{"arch": "unet", "model": "image super-resolution model", "dataset": "microscope photos of single blood and bone marrow cells", "train_examples": 48542, "image_size": 32, "crop_scale_min": 1, "horizontal_flip": true, "task": "super_resolution", "loss": "mse", "scale": 2, "norm": "batchnorm", "activation": "silu", "widths": [64, 128, 256], "blocks_per_level": 2, "block": "basic", "dropout": 0.1, "attention": false, "upsampling": "transposed_conv", "init": "lecun_normal", "residual_init": "scaled_by_depth", "optimizer": "adamw", "lr": 0.0027, "beta1": 0.95, "beta2": 0.999, "eps": 1e-08, "grad_clip": 0.5, "steps": 24400, "batch_size": 192, "epochs": 96.5, "lr_schedule": "cosine", "final_lr_fraction": 0.01, "warmup_steps": 730, "weight_decay": 0.1}
Rows from block 5 of a small image super-resolution model, named by matrix and row number. Rows with one number belong to one channel. Each number is 128 + 32 x the weight over its row's rms, rounded and kept within 0 to 255. All counts start at 0. After the name is the row's rms in percent of the matrix's.
After each channel's rows are labels from the 100 images, of 14976, where the channel reaches its highest value: "top examples" is what is common among them. Only what is clearly more common there than usual is listed. The data: microscope photos of single blood and bone marrow cells.
# convs0: first 3x3 conv (model.mid.1.convs.0.weight, 256x256x3x3, each kernel summed), inputs 0-127
# convs1: second 3x3 conv (model.mid.1.convs.1.weight, 256x256x3x3, transposed, each kernel summed), outputs 0-127

convs0.117 133 [101 125 142 109 129 112 116 141 133  79 148 180 116 111 148  85  96 116 150 108 126 162 140 147 106 135 116 131 129 142 179 129 103 142 151 110 159  62  93 112 109 160  98 122 114 184 173 135 104 132 146 138 109 106 139 120 159 127  83 136 127 128 123  74  76 150 149 162 117 126 106  81 110 145  83  98  81 133 145 104 119  55 109 130  83 132 141 101 103  78 156 159 120 143 108 118 137 182 142 140  63 139  85  76  97 110 100 107 113  57 145 105 154 102 164 105 102 101  92 104 138 145 141 104 116  91  80 112]
convs1.117 124 [144 109 190 156 151 109 135  80 132 159  78 122 132 125 123 150 151 155 119 188 125  82 120  62 124 103 101  99 111 241 144  88 128 145 105 155 153 151 141 139 100 150 103 129 123 167  85 156  85 125 110 155 165 163 121 115 125 158 101 172  89 166 125 185  84  85 131 102 134 139 116 135 180  63  75 187 159 119 126 188  98 166 158 145  97 110 128 124 168 159 122 129 160 110  89  94  92  99 129 156 169  84 135 150 155 143 115 154 157 167 192 113 118  55 131 165 145 153 142 181 150 154 131 118 152 149 167 133]
top examples: cell type: segmented neutrophil

convs0.86 093 [142 113 149 119 192 113 118  97 140 137 131 122 117 131 108  99 210 110 139 128 114 138 149  98 155  54 106 166 100 133 112 139 205 105 116 141 109 124  70 150 166 105 124 157 151 170 168 160 123 131 135 143 142 136  70 159  61 122 102  86 135 109 128 139  97 125 156 147 112 151 172 123 127 127 134 105  42 132 138  89 125 131 151 147 115 126 141 127 161 168 147 141 108 100 185 136 172 121 132   6 125  92  66 107 112 144 138 171 102 124 155 163 164  76  86  87 128 178 199 131 149  97 138  86 140 104 145  82]
convs1.86 084 [144 144 132 110 133 169 200 136 127  78 117 141 101  83 146 112 148 142 118 107 152 107  94 112 139 139 106 137 148 101 111  79  87 144 103 157 131 162  70 102  92 131 147 162 138  73 101 125  49 151 176 162 124 139 134  79 160 179 119 140  75 153 133 140 128 131 121  99 148 132 111  98 108  98 191 122 175 107 113 195 124 115 104  89 134 128 139 119 199 102 122 125 180 133  56  73 126 151 136 220  91  99 140 124  84  80  60  98 101 102  87  91  88 138 197 171  94  97 113  84 164 180 142  88 134 166 140 100]
top examples: smear: peripheral blood; cell type: segmented neutrophil

convs0.19 102 [115 155 132  66  95 199 170 129 168  98 144 114 111 124 142 124 153 163 137 122 125 157  76 107 146 121 158 116  83   0 133 131 136 151 165 114 167 167 127 116  94 162  94 144 148 165 112 168 121 134 109  94  28 113 113 107  96  91  99  90 131 105 138  72 153 129 129 149 150 123 109 123  94  99 166 155  61  16 147 129 120 104 156 129  81 127 144 107 124  95 105 107 121 126 118  65 135 172 112 118 106 119 114  92 119  76 104 133 147  89 110 134 135 149  75  82 156 122 108 147 130 136 176 122 106 110 118  91]
convs1.19 099 [126 146 139 200  81 115 104 135 117 141 102 163  84 150 135 143 107  63 106 134  76 106 153 143 115 178  98 110 144  84 139 132  92 113 104 153 145  86 120 137 105 133 106 133 100 131 185 140  65 110 114 155 147 168 116 110 141 140 129 175  96 182 159 170  86 110 137 104 107  94 147 105 158  70  93 102 223 152  85 144  97 118  59 105 100 157 115 210 109 123 130 155  99  81 106 132  84  85 200 111 153 100  98 190  69 114 129 157 132 162 144 156  94 107 183 134 153 124 129  83  92 128  98  48  84 144 101  79]
top examples: cell type: artefact

convs0.58 092 [150 143 126  99 131 193 160 108  88 142 119  93 135 167 158 131  76 160 148 145 187  60  78 150 144  59 138 129  91 135  99 180 149  74 129 161 109 159 159 145 179  78 154  93  95 146  96 123 135 123  75 133 112  68 104 170  63 143 169 119  67 125 114 107 129 159 105 106 165  93  59 153 152 160  64  90  87  77  96 120  95 143 185 116 135 130  91 127 140 100  95 125 159 124 110 168 126 112 140  61 123 111 152 113 131 187 106 136 169 110  82 156 135 123 114  89 141 166 101 108 134 172 160 119 128 105 149 155]
convs1.58 086 [ 67 138 107 147 110 100  99 151 151 138 149 169 117  91 127 145 148 135  94  90  75 143 159 143  66 143 118 143 158 162 103 115 192 158 131 107 149  52  91 153 104 152 143 194 105  74 120 144 142 134 172 103 108 128 145 115 120  92  97 156 136 129 118 132 123 100 118 109  93 134 135 131  69 119  85 163 145 129 154 109 114 131  87 108 134 115  83 140  94 123 148 130  83 142 162 181 202  98 130 193  94 116 119 138 156 104 149  81 160 117 165 208 149 139 140 108 112  95  79 140 150  91 137 175  95 126 129 105]
top examples: cell type: segmented neutrophil

convs0.172 094 [113 133  97  82 130 138 123 131 151 137 100 138 134 128  81  82 174 151 144  97 119 147 136 177 139  88  99 101 109 132 143 145 140 138 138  94 166 108  76 156 126 119 163 120 108 141 129 116 123 125 154 122 122 142 130 172 106  89 154 135 111  86 106 158 210 147 151 145 172 153 140 228 156 126  96 120 119  98 122 167 101 107 137 132 110 132  67 110 104 121 151  82 125  63 157 116 118 142 150 130  10 156  62 149 158 163 108  95 133  78 137 108 171 128 119 112  82 157 144 126  88 114 108 186 129 122  83 173]
convs1.172 061 [108 145 126 141 127 181 174 174 106 114 126 121 124 137 113 137  84 121 105 177 147  87  89  96 128  91 122 149 162  86 146  97 136  95 119 169 144 100 117 146 113 168  88 130 110 159 100 163 129 139 140 133 127 120 111  56 105 131 128 128  84 187 170 112  73 112 160 150 132 140 136  89 124  86 189 124 165 117 101 123 118 105 128 186  88 175 206 130 172 135  59 151 133 172 148  97 114 116 123 136 144  54  91 123  94 129 114 197 178 160 110  93 141  85 144 123 134 137 142 105 154 159 180  90 159 154 129  55]
top examples: cell type: artefact

convs0.42 138 [158 121 103 156 131 111 159 132 143 129 132 128 158 122 148 149  78 146 150 135 118 119 103 176 152 112  83 151 112   1 183 156 185 133 113 135 125  78 126 114 133  71  95 102 108 157 128  95 153  84 133 152 135 105 128 124 128 105 123 146 172 149 129 125  69 121 118 102 100 133 125 118 123 129 134 100 124 151  78 122 156 154 116 147 135 146 159 110 139 112 131 105 118  89 122 171 156 139 126 143 119 168 111  85 128 133 170 169 117 117 151 134 131 147 167 131 198 187 165  80 136  97 100 114 141  94 139 157]
convs1.42 152 [143 145 166  86 121 152 110 138 144 150 108 102 118 115 136  97 120  84 114 113 138  39 128 111 107  87 123 150 139 162  76 106  59 123 127 145 157 160 125 141 117 165 124 141 199 143 110 133  87 152 113 134 125  67 111  99 113 218  67 125 108 144 118 143 121 117 145 127  94  88  88 121 127 150 177 125 126 112 119 212 109 102 143 109 110 131 149 137 187 142  96 140 126 151  80  62 105 106 152  88 161  47 105  67  95  99 102 134 102 110 112 114  80 121 162 159 100  60 122  66 117 114 143 122 122 148 154  63]
top examples: cell type: erythroblast

convs0.77 078 [ 87 134 124 173 119  50  90  95  88  96 104 164  70  92 125 108 123 146 100 156 147 137  95 102 151 139 116 126 118 122 165 143 138 123 153 135  41 149 115 117 126 158 113 110 114 174 117  82 136 116 108 105 134 141 112 130 113  71 109 138 158  67 168 138 127 160 108 110 131 139 142 146  80  80 130 122 113 167 113  81 103 101 123  72  90  76 122 119 114 146 105  49 135 154 139 183 134 137 112 133  91 129  78 135 114 125 114  99 120 124 127 137 153 166 118 134 109 143 174   0 118 133  70 156  84 114 152 123]
convs1.77 066 [112  94 125 136 173 159 145  71 133 190 100 122 177 137 121 158 150 111 133 127 180 102 143 114 111  66 135 154 121 198 158 141 126 106 130 165 163 114 159 185 186 144 138 134 112  98 129 132 132 133 166 146 172  74 141 171  83 136 135 135 144 124 115 118 118  93 127  87 155 195 123 134 152 100 126 182 112 106 118 192 124 165 123 173 152 130 150 123 156 127 139 180 147 110 129  95 153  91 124 186 152 109 178  87 166 167 195 164 189 132 157 189 128 147 114  96 162 137 114 223 110 132 139 152 154 105 162 157]
top examples: cell type: segmented neutrophil; smear: peripheral blood

convs0.238 101 [101 145 102  85 113 137 144 158 151 118 133 158 107 119 142 123  92 120 126 113 112 200 153 120 109 145 151 138 133 139 147 139  79 135 131 125 182 131 107 112 103 156 159 142 137 152 149 131  78 153 157 116  41 122 144 145 120 113  98 124  89 120 144  72 147 139 137 155 128 131  93 122  87 159 113 116 128  81 166 152 115  94  98 139 108 102 140 121 122 101 100 122  97 130 126 140 117 164 135  91  61 139  89  87  91 101 121 137  96  64 121  85 125 106 178 107 115  95 129 142 125 123 112 128  93 110 103 113]
convs1.238 088 [134 121 196 177 122 123 136 124 113 153 144 146 127 172 105 129  71 172 125 185 158 120 126  51 116 168 120  83 119 210 162  82  49 164  93 119 167 136 111  88 132 161  91 118 128  99 167 149 131 146  46 138 178 144  96  95 118 123 124 134 111 121  90 175 139 120 122 112 139  99 213  91 208 118 146 174 116 113 123 142  88 138 139 106 102 117  85 105 124 163 107 112 141 125 145 108 107 107 171 160 113 143 166 150 178 141 130 100 140 125 160 101 109  76 132 159 128  96 130 156 136 171 139  87 116 149 118 109]
top examples: cell type: segmented neutrophil

convs0.40 082 [131 118 163 145 162 118 104 104  99 143 154 127 155  73 126  82 202 151 179 176 196 133 133 153 139 125 135 193 140 130 102 170 145 141 104 194 105  99 159 138 158  98 183 168  97 118 137 123  95  75 130 134 105 100  65 182  92  66 151 147 130 117 150 147 175 128 115 121 142 129 168 158 108 143  93 136 138 148 130 134 161 213 135 151 101 167  96 122 173 155 161 128 131  72 119 162 126  73 119  70 147 124 101 127 171 149 116 154 139 139 166 135 146 133 104 174 113 152 110 118  99 169  73 250 170 102  92 170]
convs1.40 069 [136 117 115 146 121 112 125 158 155 149 183  80 103 140 111 123 142 124 112  65 116 161 162  61 137 125 126  50 156 127 112 159 151 120 156  81 147 108  28 127 103 138  75 101 127 152 117 154 111 115 128 149 108 148 164  83 175 169 170 146 160  77  77 129  94 133 127 140 113 148 115  92 123  65 132  98 174 153 109 139 132  91  87 104 192 111 136 149 125  51  73 156 152  54  62 137 116 136  80 165  45 151 127 143 134  96  80 140 142 130 134 121 116 140 145 143 150 140 151 128 121 115 128  77 133 131 135 165]
top examples: cell type: segmented neutrophil; smear: peripheral blood

convs0.88 102 [125 174 146  55  99  73 111 113 115 110 129 168  98 128 128 138 172 123 111 139 127 155 121  96 142 120 149 101 104   0 127 166  77 159 145 108  96 163 142 120  51 158  90 163 133 218 104 118  96 109 129 125 123 163  93 136 146 133 140 105 171  85 172  97 144 156 142 134  86 150  62 117 103 137  95 133 113 106 120 104 100  95 126 112 123 114 112  96 107 115 121  67 132 118 133 125 128 142 101 123 122 152  75 133 109 136 103  90 127  82 151 112 132 100 122 126  88 114 140 128 134  88 157  86 118 128 137 122]
convs1.88 125 [ 73 130 128 168  97 125 117  80 121 128 120 104  83 152 128 122 173  96 170 149 107 144 152 155 104 165  96 172  60  28 155 155 170 102 118 180 135 158 172 149 176 159 129 105  97  88 127 167 115 118 123 137  90 139 129 158 148 110 144 155 117 112 126 158 169 112 119 114 195 102 120 158 204  68 115 145 182 154 136 171 126 178  96 156  99  99  94 169 109 121 130 171 120 110 122 135  74 104 134 169 150 126 164 198 153 142 113 151 105 165 135 158  85 134 104  90 136 170 167 159  40 166  77  93  75 135  98 123]
top examples: cell type: artefact

convs0.175 108 [121 144 185  81  77 153 154 111 124  94 129 111 110 180 144 117  89 176  95 148 144 111 108  80 153 113 152  75 107  13 122 148 156 145 156 113 146 135 156  65 117 170  93 148 158 145  93 152 104 138  95 109  95 110 125 130  83  92 139  91 151 100  82  80 149 129 150 126 143  93 146 133  67  94 115 135  61  57 124 111 110 122 165 123 124 131 123  88 106 128 121  94  90 134 113  81 114 154  96  98 116 172 121 113  81 114  97 122 170 134 134 133 102 116 132  82 104  85 112 125 126 152 151 102 100 122 103 150]
convs1.175 089 [118 166 146 165 115 107  32 164  99 168 140 159 125 114 164 128 150  83 122 125  40 130 170 187 150 153 153 160 123  97 112 179 164 104 122 116 119 155 182 154 121 124 116 134  89 138 187 115 124 101  97 134 147 159 130 144  90  68 133 119 132 123 140 171 112 115 115 114  89 127 103 135 150 128  95 111 125 126 130  91 120 135 101 108 135 141  96 215  84 121 175 148  77 121 126 190 141 116 165 186 143 190 122 186 145 156 144  92 118 155 118 171 116 146 103 141 158 156 117 135 138 100 123 136  94 106 100 167]
top examples: cell type: artefact

convs0.195 099 [149 128 125 173 146  99  79  66 176 144 129 118 132 154 132 127 138  77 162 118 119  70  94 200 106  85 150 129 144 151  70 157  82  55 113 167  85 111 156 147 152  70 117 128  83 130 118 130 121 134 156 119 110 114 151 158  73 131 133 161 109 101 153 138 120 143  94 116  98 138  44 155 147 146  76 117 158  87  84 177 146 127 141 126 164 143  89 144 128 140  99 112 175  94 139 129 112  88 155 109 137 172 114  97 132 167 126 130 112 165 127 127 150  69 118 166 148 150 106 134 138 120 146 141 163 137 151 165]
convs1.195 092 [ 77 108 119 142  81  93 168  97  98  78 158 168  98 184 112 137 109 176 146 159 143 131  98 122 139 157 155 147 115 131 174 163 139 214 131 120 132 159 156  71 168 150 155 146 171  90 136 157 169 155  76 105 112 107 144 137 150  75 115 118 160 104 141 112 171 153 141 131 161  70 129 160 122 146 138 174  62 144 161  66 127 178 136  91  97 116 122  68 121 157 121 125 112 154 151 114 132 129 111  71 171 115 135 122 131 111 131  90 105 130 117 138 148 118 117 115 109 106 162 148 123 153  95 128 119 151 129  99]
top examples: cell type: lymphocyte

convs0.116 097 [160 139  71 148  91  90 148  73 212 153  84 155 145 134 141 138 127  98 170 176 183 144 135 169  92 105 127 158 137 145 100 122 106  97 107 131  25  92  90 133 154  39 137  92 113 119 169 136 161 146 152 145 186 152 107 157 131 137 120 141  91 169 124 144 115  90 104  70 118 141  61 116 153 110 118  95 105  90 128  99 126  69 161 151 103  54 172 178 154 124 123  85 124  85  83 158 146 111 152 146 130 150 118 129 154 118 167 140 126 115  98 154 187 133 115  87  85 169 161 108 118 112 110 124  69 127  60 139]
convs1.116 104 [144 106 197 129 160 148 136 166  82 130 153 161 123 123 112 124  66 137 102 160 176 140 137  91 161 146 147  97 123 121 145  67 108 161 149 119 189  63 109 130 129 176  93 105 165  97 181 142  83 102 156 133 128 148  89 107 131 160 130 147 121 110 114  90 198 148 117 174 103 147 151  73 105 123 184 108 137 132 128 175  80 104  78 111 116 166 120 166 153 114 115 166 145 123 101 116 158 136 136 112 134 107 127  94  50 104  76 110 175 152  98 152  84 116 177 142 132  68  67  67 112 175 182  94 171 104 139  76]
top examples: smear: peripheral blood

convs0.111 119 [135 182 103  74 142 157 154 118 148 121  89 107 137 101 167 130 158 141  98 159 185 109 141 125 120  86 155 132 143   0  75 169 107 110 135 116 116 167 125 167  77 131 156 172 121 148 123 105 155 168 142 113 121 116 119 118 106 115 126 147 109 147 126 131 116 119 134 128 124 139 106 164  56 120 117 162 158  88 133 143 105  76 179 152 159  92 112 133 141 134 105 118 136 142 103 117 140 131 124 145 157 115 154 103 128 137 135 144 113  72 129  74 148 133 116  82 137 157 134 119 150 163 133 130  88 113 144 123]
convs1.111 143 [ 75  94 114 145  65 106 108  92  93 102 100 108  67 153 123 112 111 119 107  91  88 127 135 144 140 222 119 164  38   6 161 153 138 130 151 165  85 111 132 126 169 153 131  91 132  76 142 163 130 115 140 133  95 128 112 134 156 116 133 139 120 107 148 146 152 112 148 119 175 117 133 125 181 103 127 139 140 162 117  98 127 175  79 122 117 118 103 181 104 124 161 160  76 119 138 118  98  80 144 107 143 135 114 206 109 127 109 132 100 164 126 151  93 122 118 100 143 186 138 132  70 134 108  86  67 119 129 101]
top examples: cell type: artefact

convs0.164 100 [140 154 139  72  97  88 129  92 121 144 125 111 122  65 157 135 110 155 102 144 129  79  97 145 197 124 149 167 135 109 112 194 157 102 130 181  80  94 116 116  90 136 146 147 100 161 140 125 110 163 151 166 146  64  70 105 116 159 109  94  86 124 123 141 198 144 126 151  74 165  52 226 101 121 152 105 148  83 148  92 153 128 171 143 119 104 150 131 108 108 109  88  87 107  82 135 169 154 122 103 173 197  61 127 106  95  83 138 147 101  92 118 118 113 133 120 124 101 115  83 127  49 122 112 127 134  85 158]
convs1.164 106 [160  87 205  95 138 150 127 155 145 150 132 121 100  91  91 174 132 159  47 123 170 116 117  64 169 167 144 123 133 145 128 114 125 156 125 119 152 116 104  81 130 129 134 148 134 102 136 154 116 122 144 115 123 109 130 103 125 167 136 115 100 120 134 121 161  85 105  79 109 147 209 122  57 135 176 137 101 113 143 133 105  90 107  92 136 157 110 149 144 101 154 143 147 122 140 173 158 117 138 136  97 183 173 121 126 117 116 129 182 128 107  89  97 127 115 198 146  76  54 149 161 171 220  89 140 115 133 112]
top examples: cell type: artefact; cell type: myeloblast

convs0.23 132 [158 138  63 113  89  87 111 127  92 107 142 173 126 161 130 119 171 134 141 124 103 116  88 130 123 159 131 143  98 134 117 158  61 149 157 101 120 143 111 108 125 151 116 134 169 149 153 181  89 122 125 114 147 112 116 117 186 162  85  86  91 130 118 116 130 144 172 150  78 132 103 119 110 144 118 125  80 132 139 136 120 114 103 118 137 138 135 121 124 136 118 128 106 147 111 120 164 142 146  27 157 152 146 154 143  16  95 124 125 100  81 152 123  52 112 145 116 156 103 158 133  83 152 118 162 103  87 142]
convs1.23 159 [108 106 139 120 177 177 144 120 111 146 112  77 110 121 127 146 146 134 142 106 123  97 177 138 138 129 146 131 147 149 136  83 173 123 128 134 144  97 142 179 151 113 158 126 100 123  89 112 137 153 106  94  88 117 163 135 146 174 136 221 147 146  70  90  91 150  86 128 142 170 160 123 112 104 134 100 179 150 107 193 107 130 159 125 142 141 161 128 140  38 131 139 162 153 104  79 134 160 136 215  64 102 133 132 115 149  96 137 128 136 131  86 123 128 122 159 135  71 155 114 132 150 155 124 116 159 152 113]
top examples: cell type: artefact

convs0.89 073 [112 143 151  82 104 142  81 153 158 124 162 134 136 124 100 150  97  98 134 147 143 120 149 118 152  66 105  80 159  58 135  21  96 167 108 132 208  86 137 118  58 178 130 128 137  88 120 174 126 114 112 140 125 120 140  82 138  94 150 132 165  99 166  65 145 114 132 122  88 144  94 116 172 117 195  95 110 134 131 174  97 108  60 114 141 147 141 134 108 161 120 117 115 152 139  84 109 171  74  44  85  92  64 102  96 122 121 129  60 133 129 144 119 138 103  84 125  75 162 105 127  86 123 149 120 159 127  47]
convs1.89 064 [133  85  97 129 118  97 113  99 174 115  71 107  99 124  98 115 105  93 112  99 155 135 112  88 102 154  93 164 137 106 179 141 128  99 125 109  51 157 105 127 150 140 143 121 136  95  80 160 114 144 122 105 123  66 182 124 133 148 107 136 136 123  95 115 144  94 130  72 178  64 140 138 129 108  67 168 157  99 140 110 116 120 171 131 120  86 119 125  98 102 137 186 200 157 145 182  71  71 127 136 116 133 144 159 117 179 167 155 197 133 162  93  91  49 156 149 100 185  94 183  89 203 107 106  56 126 121 137]
top examples: cell type: erythroblast

convs0.64 112 [119 116  43 135 156 153 152 119  85 168 156  96 143 123  92 141 126 155 141 131 167 129 115 152 111  18  61 130 117   8 151 184 183 101 120 153 125  28 125 122 142 103 121 146  89  96  94 144 139 152 130 136 165  86 116  98 129 150 145  80 115 170 190 139  87 140 135 136 113 150 106 157 177 116 177  82 114 146  72 136 182 186 102 153 114 160 141 107 169 116  96  88 121  92 165 191 144 128 116 143 125 166  94 110 119 119 169 164  92 146  96 144 124 128 121  83 136 126 140 116 107 128 156 140 179 126 160 160]
convs1.64 134 [141 165  77 140 116 124 100 191 143 129 133 117 148 119 170 134 101  99 111 100 130  81 123 157 128 141 125 119 137  78  88 105 117 111 115 134 114  88 131 157 167 137 161 106 213 163 158 110 102  78  85 110 136  96  75 152 131 158 103 139 122 141 140 146 128 136 133 116 105  91  81 126 113 159 138  79 150 125 125 140 101  97 126  94 134 151 154 130 162 143 120 126 104 139 125  92 130 120 171  83 166  88 113 121  96 151 112 124 116 143  58 135 164 167 157 152  97  80 107  64 101  51 118 150 116  85 117  89]
top examples: cell type: erythroblast

convs0.240 122 [150 171 121  87 140  51  99  96 150 127 126 132 143 166 141 183 193  83 118 151  90  64 136 120 174 125 123  95 124  82 118 189 125 178 161 138 130 168 106 122  90 101  86 156 133 100 145 116 122 161 162 120 173 110 102 108  88 114 115  81  78 121 178 148 143 169 138 134  20 148 104 106 133 142 121 184 183 141 137 173 118 132 165 133 158 121 115 115 128 147  98  62 126  53 100 113 187 150 122  47 156 127 143 124 166  56 103 155 114  95 112 133 148  62 156 169 170 114 103  91 136  77 116  75 152 146 108 151]
convs1.240 122 [144  90 156  78 134 148 186 112 128  65 125  94 128 106 117 120 139 197 121 110 212 168  42  90 123 123 165 119 132 141 150 131 126 206 101 160 132 139 151  82 158  92 137 115 178 128  33 115 146  88 152  99  86 119 127 132 198 180 148 111 149 118 114  92 125 106 104 126 188  93  99 114 101 153 140 113 116 120 104 170 135 157 131 152 153 160 116  66 172 114  99 135 157  88 115 100  88  81  76  93 109 119 158  80 144 172 140 177  97 106 137  87 137 126  86 142 159 122 107 148 102 199 164 127 176 105 172 134]
top examples: cell type: artefact

convs0.85 114 [132 141  70 128 153 175 152 148  98 165 155 123 167 104 184 140  93 159 156 100 160 176 109 157 132 113  85  85 106   0 120 170 162 105 130 145 180  68 120 107 113 137 137 146  50  94  96  91  98 115 118 182 160  89 104  85 116 148 126 119 107 133 157 119  86 135 129 116  94 148 120 150 141 135 133  56 153 138  71 172 191 139 129 151 167 135 112 109 102 108 109 113 134  84 146 103 163 143 113 137 104 175 106  92 127 142 162 172 120 141 148 134 116 123 162 104 185 117 126 133 129 121  95 105 155 102 111 132]
convs1.85 131 [131 120 122 103  98 101 111 166 135 140 140 128 134 149 141 150  73  95  89 110 123  39 132 140 131 154 112 152  97 127 122 178  90 164 155 139 116 174  98 129 147 153 188 101 239 171 130 123 148 109  69  88 142  70 112 104 137 143 104 121 150 159 138 146 100 130 161 145  95  79  69 128 122 175 152 126 125 109 132 134  88 120 135  96 103 144 153 143 169 170 128 108 110 157  95 107 120 107 170 109 137  90 122  99  98 159 123 103  91 114  80 133 145 122 166 171  59 124 107  86 128  71 140 126  90  97 127 166]
top examples: cell type: erythroblast

convs0.104 087 [151 125  82 196 147 102  94  61 202 122  99 101 120 140 143 131 137 147 127  93 108 173 116 142 124 104 114 118 106 145  94 166 133 100  97 124  78 144 162 146 119 131 117  82 168  62  92 129 169 103 148  66 133 134 153 201 150  94 187 138 116 159 168 130 177 165 108  96 165 116 165 124 137  79 105  92 157 140  93 147 135 109  93 139  98 119  43 108 151 157 193 106 120  95  89  85 166 134 129 136 130 143 170 200 134 126 139 143 145 194 127 204 102 104  41 202  77 177 143 100 131 122 140 121 123 124  95 174]
convs1.104 078 [114 101  87 101  88 123 123 123 102 145 144 185 131 147 104 134 115 136 106 164 158 104 132 123  92  82 100 147 120 160 181 149 155 150 168 119 132 109 175 132 161 189 137 131 144 140 119 150 110 119  23 101 174  94 163 175 155 109 126 100 174 124  92 135  99 126 145 127 195  71  60 158 144 117  93 157 106 127 161 122 108 137 181 139 107  98 175  88  88 149 100 134 155 120 147 161  71 131 104 124  87 105  96 122 150 180 153 122 186 120 102 139 166 101 182  74 132 141 112 180  79 133  44 178 108 129  98 109]
top examples: cell type: segmented neutrophil; smear: peripheral blood

convs0.12 113 [160 122 103 117 135 118 102  85 127 124 146 146 140 121 150 124 143 107 141  89  73 150  89 173 118 153  93 101  93   0 125 159 145 118 114 145 138  49 161 117 144  94 102 116 115 109 130 134 121 110 145 165 129 168  83 106 129 128 135 107 132 171 111 142 128 125  74  98  81 126  89 136 102  93 118 180 128 117 112 151 138 136 138 103 122 140  85 115  90 106 106  91 116  85 129 171 137 112 133 135 134 135 143 147 127 160 157 134 150 140 100 139 133 141 117 135 152 141 179 135  85  51 122 129 139  88 100 177]
convs1.12 128 [120 119 159 149 137 160 134 136 151 129 108 127 142 163  84  79 107  57 150 109 171 122 140 130 125 126 132 134  99  62 120 109  53  86 149 133 148 170  92 111 166 142 129  83 118 105 149 134 115 165 142 140 119  82  91  98  79 182 129 126  81 132 109 127 157 128 161 112 138  84 155 104 197 176 143 103 133 165 124 156 146  95 131 109 111 145 158 109 139 127  79 160 132 167 142 112 111 126 143  76 135  77 152  69  66 108 131 124 128 127 165  80  91 107 153 126 117  42 170  98  67 158 144  81 112 172 140  89]
top examples: cell type: segmented neutrophil

convs0.2 116 [ 79 120 115 185 104  90 133 179 144  85  95 137 101  98 172 157  85 127 112 116  86 146 155 126 158 107 117 146 126 116 182 145 110 139 101  90 130 108  92 108 136 127 156 123 144 115 136  69  80  96 169 120 110 113 144 203 139 107 103 110 176 131 148 126  83 136 107 111 145 117 138  89  89 170 106 119  85 114 172  85 145  72 138 136  47  78 101  99 131 106 242 143  83 107 120  76 122 139 156 118 107 184  99 124 142  98 131 130  51  93 149 105 105 102 182 161 129  97 153 118 123 140  89 117  76 121 170  69]
convs1.2 123 [131 152 113 110 136 105 103  77 106 129 126 100  99 112 132 154 161 138 112 177 139  71 154 162 105  88 147 182 108 162 161 216 136 151 148 178 111 174 181 110 138 124 134 129 164 174  94 140 209 126  49 102 172 119 140 122 143  78 103  91 140 127 156 147  54 144 135 146 138 139  98 175 151 146 121 155 115 106 137 108  96 153 201 131 108 119 149 126 141 190 156 112  99 158 102  95  73 149 102 157 190 164 123 128 153 190 151 131 116 154 117 120 127 109  67 134 180 141 171 155 161 122 143 168 119 141 142 169]
top examples: cell type: artefact

convs0.217 127 [161 160 118 111 119 148 151 143 110 102 150 116 134 148 143 121 134 140 127 142 108 131  91 139 148 143 133 153 126   0 101 169 144 138 157 111 146 159 138 108  84 106 131 104 135 147 126 126 126 109 126 116  99  92 109 140 123 108 144 123 101 127 113  92 152 149 124 156 142 135  90  87 103 170 108 115 125 115  91 137 128 133 125 141 156 159 120 101 114  97 128 118 121 148 110  99 142 161 118 108 114 105 140 125 143 140 144 124 139  99 121 151 118 152  91 158 161 167 117 123 147 135 154 143 164  82 129 148]
convs1.217 147 [103 136 196 181 100 173 136 135 160 140  92 102 123 138 125 103 107  79 139 140 110 110 124  72 114 115 116 166  89  88 127 141 115  93 103 144 136 161  82 110 133 183  79 139 137 108 104 155  67 131 204 166 121 131  89 121 110 171 114 185 140 147 130 188 133  80 167  95 159  57 133  87 180 110 126 107 174 136 120 208 143 128  92 122  85  90  97 140 180 157  85 156 122 123 130 107 109  74 139 133 126  62 103 116 106  78 131 169 101 150 188 134  70  93 158 115 127  89 167 107  51 172 105  46 106 174 144  85]
top examples: cell type: segmented neutrophil

convs0.151 105 [208 124 130 123  98  80 132  80 131 141 143 114  99 110 149 107 108 159 150 162  57  70 107 138 141 136 122 163 123  24 118 192 169  81 117 152 127  80 154 118 146 110 115 104 126 165 155 122 140 120 180 182 149  90  84 133 124 140 103  83  94 139 122 126  92 126 117 124  84 165 117 128 199 125 138 175 115 105 131 123 211 157 167 141 141 134 155 157 142 145 160 111 123  89  75 128 147 114 154 131 169 189 135 123 159 124  92 108 177 161  84 153  85 151  98 140 114 167  91 125 123  21 156 100 140 121 134 132]
convs1.151 105 [130 132 145 139 150 135 118 138  99 100 130 181  84 111 123  97  92  86 112 133 173  85 142 128 127 113 126 118 201  98 194  68  92 127 135 127 136 107 120 108 156 132 113 168 189 129 138 138 104 112 102 149  95 113 150 131 142 144 124 147 164 141  93 101 131 139 128 133 156  75  94 107  69 118 189 106 122 118 122 147  63  86  72 100  91 172 134 138 169 148 138 187 151  99  84 120  53 127 148  75 131  65 129  92  42 104 102 117 149 132 132  95  71 122 164 100 104  64 125  66  74 220 111  87 117 151 126  88]
top examples: cell type: lymphocyte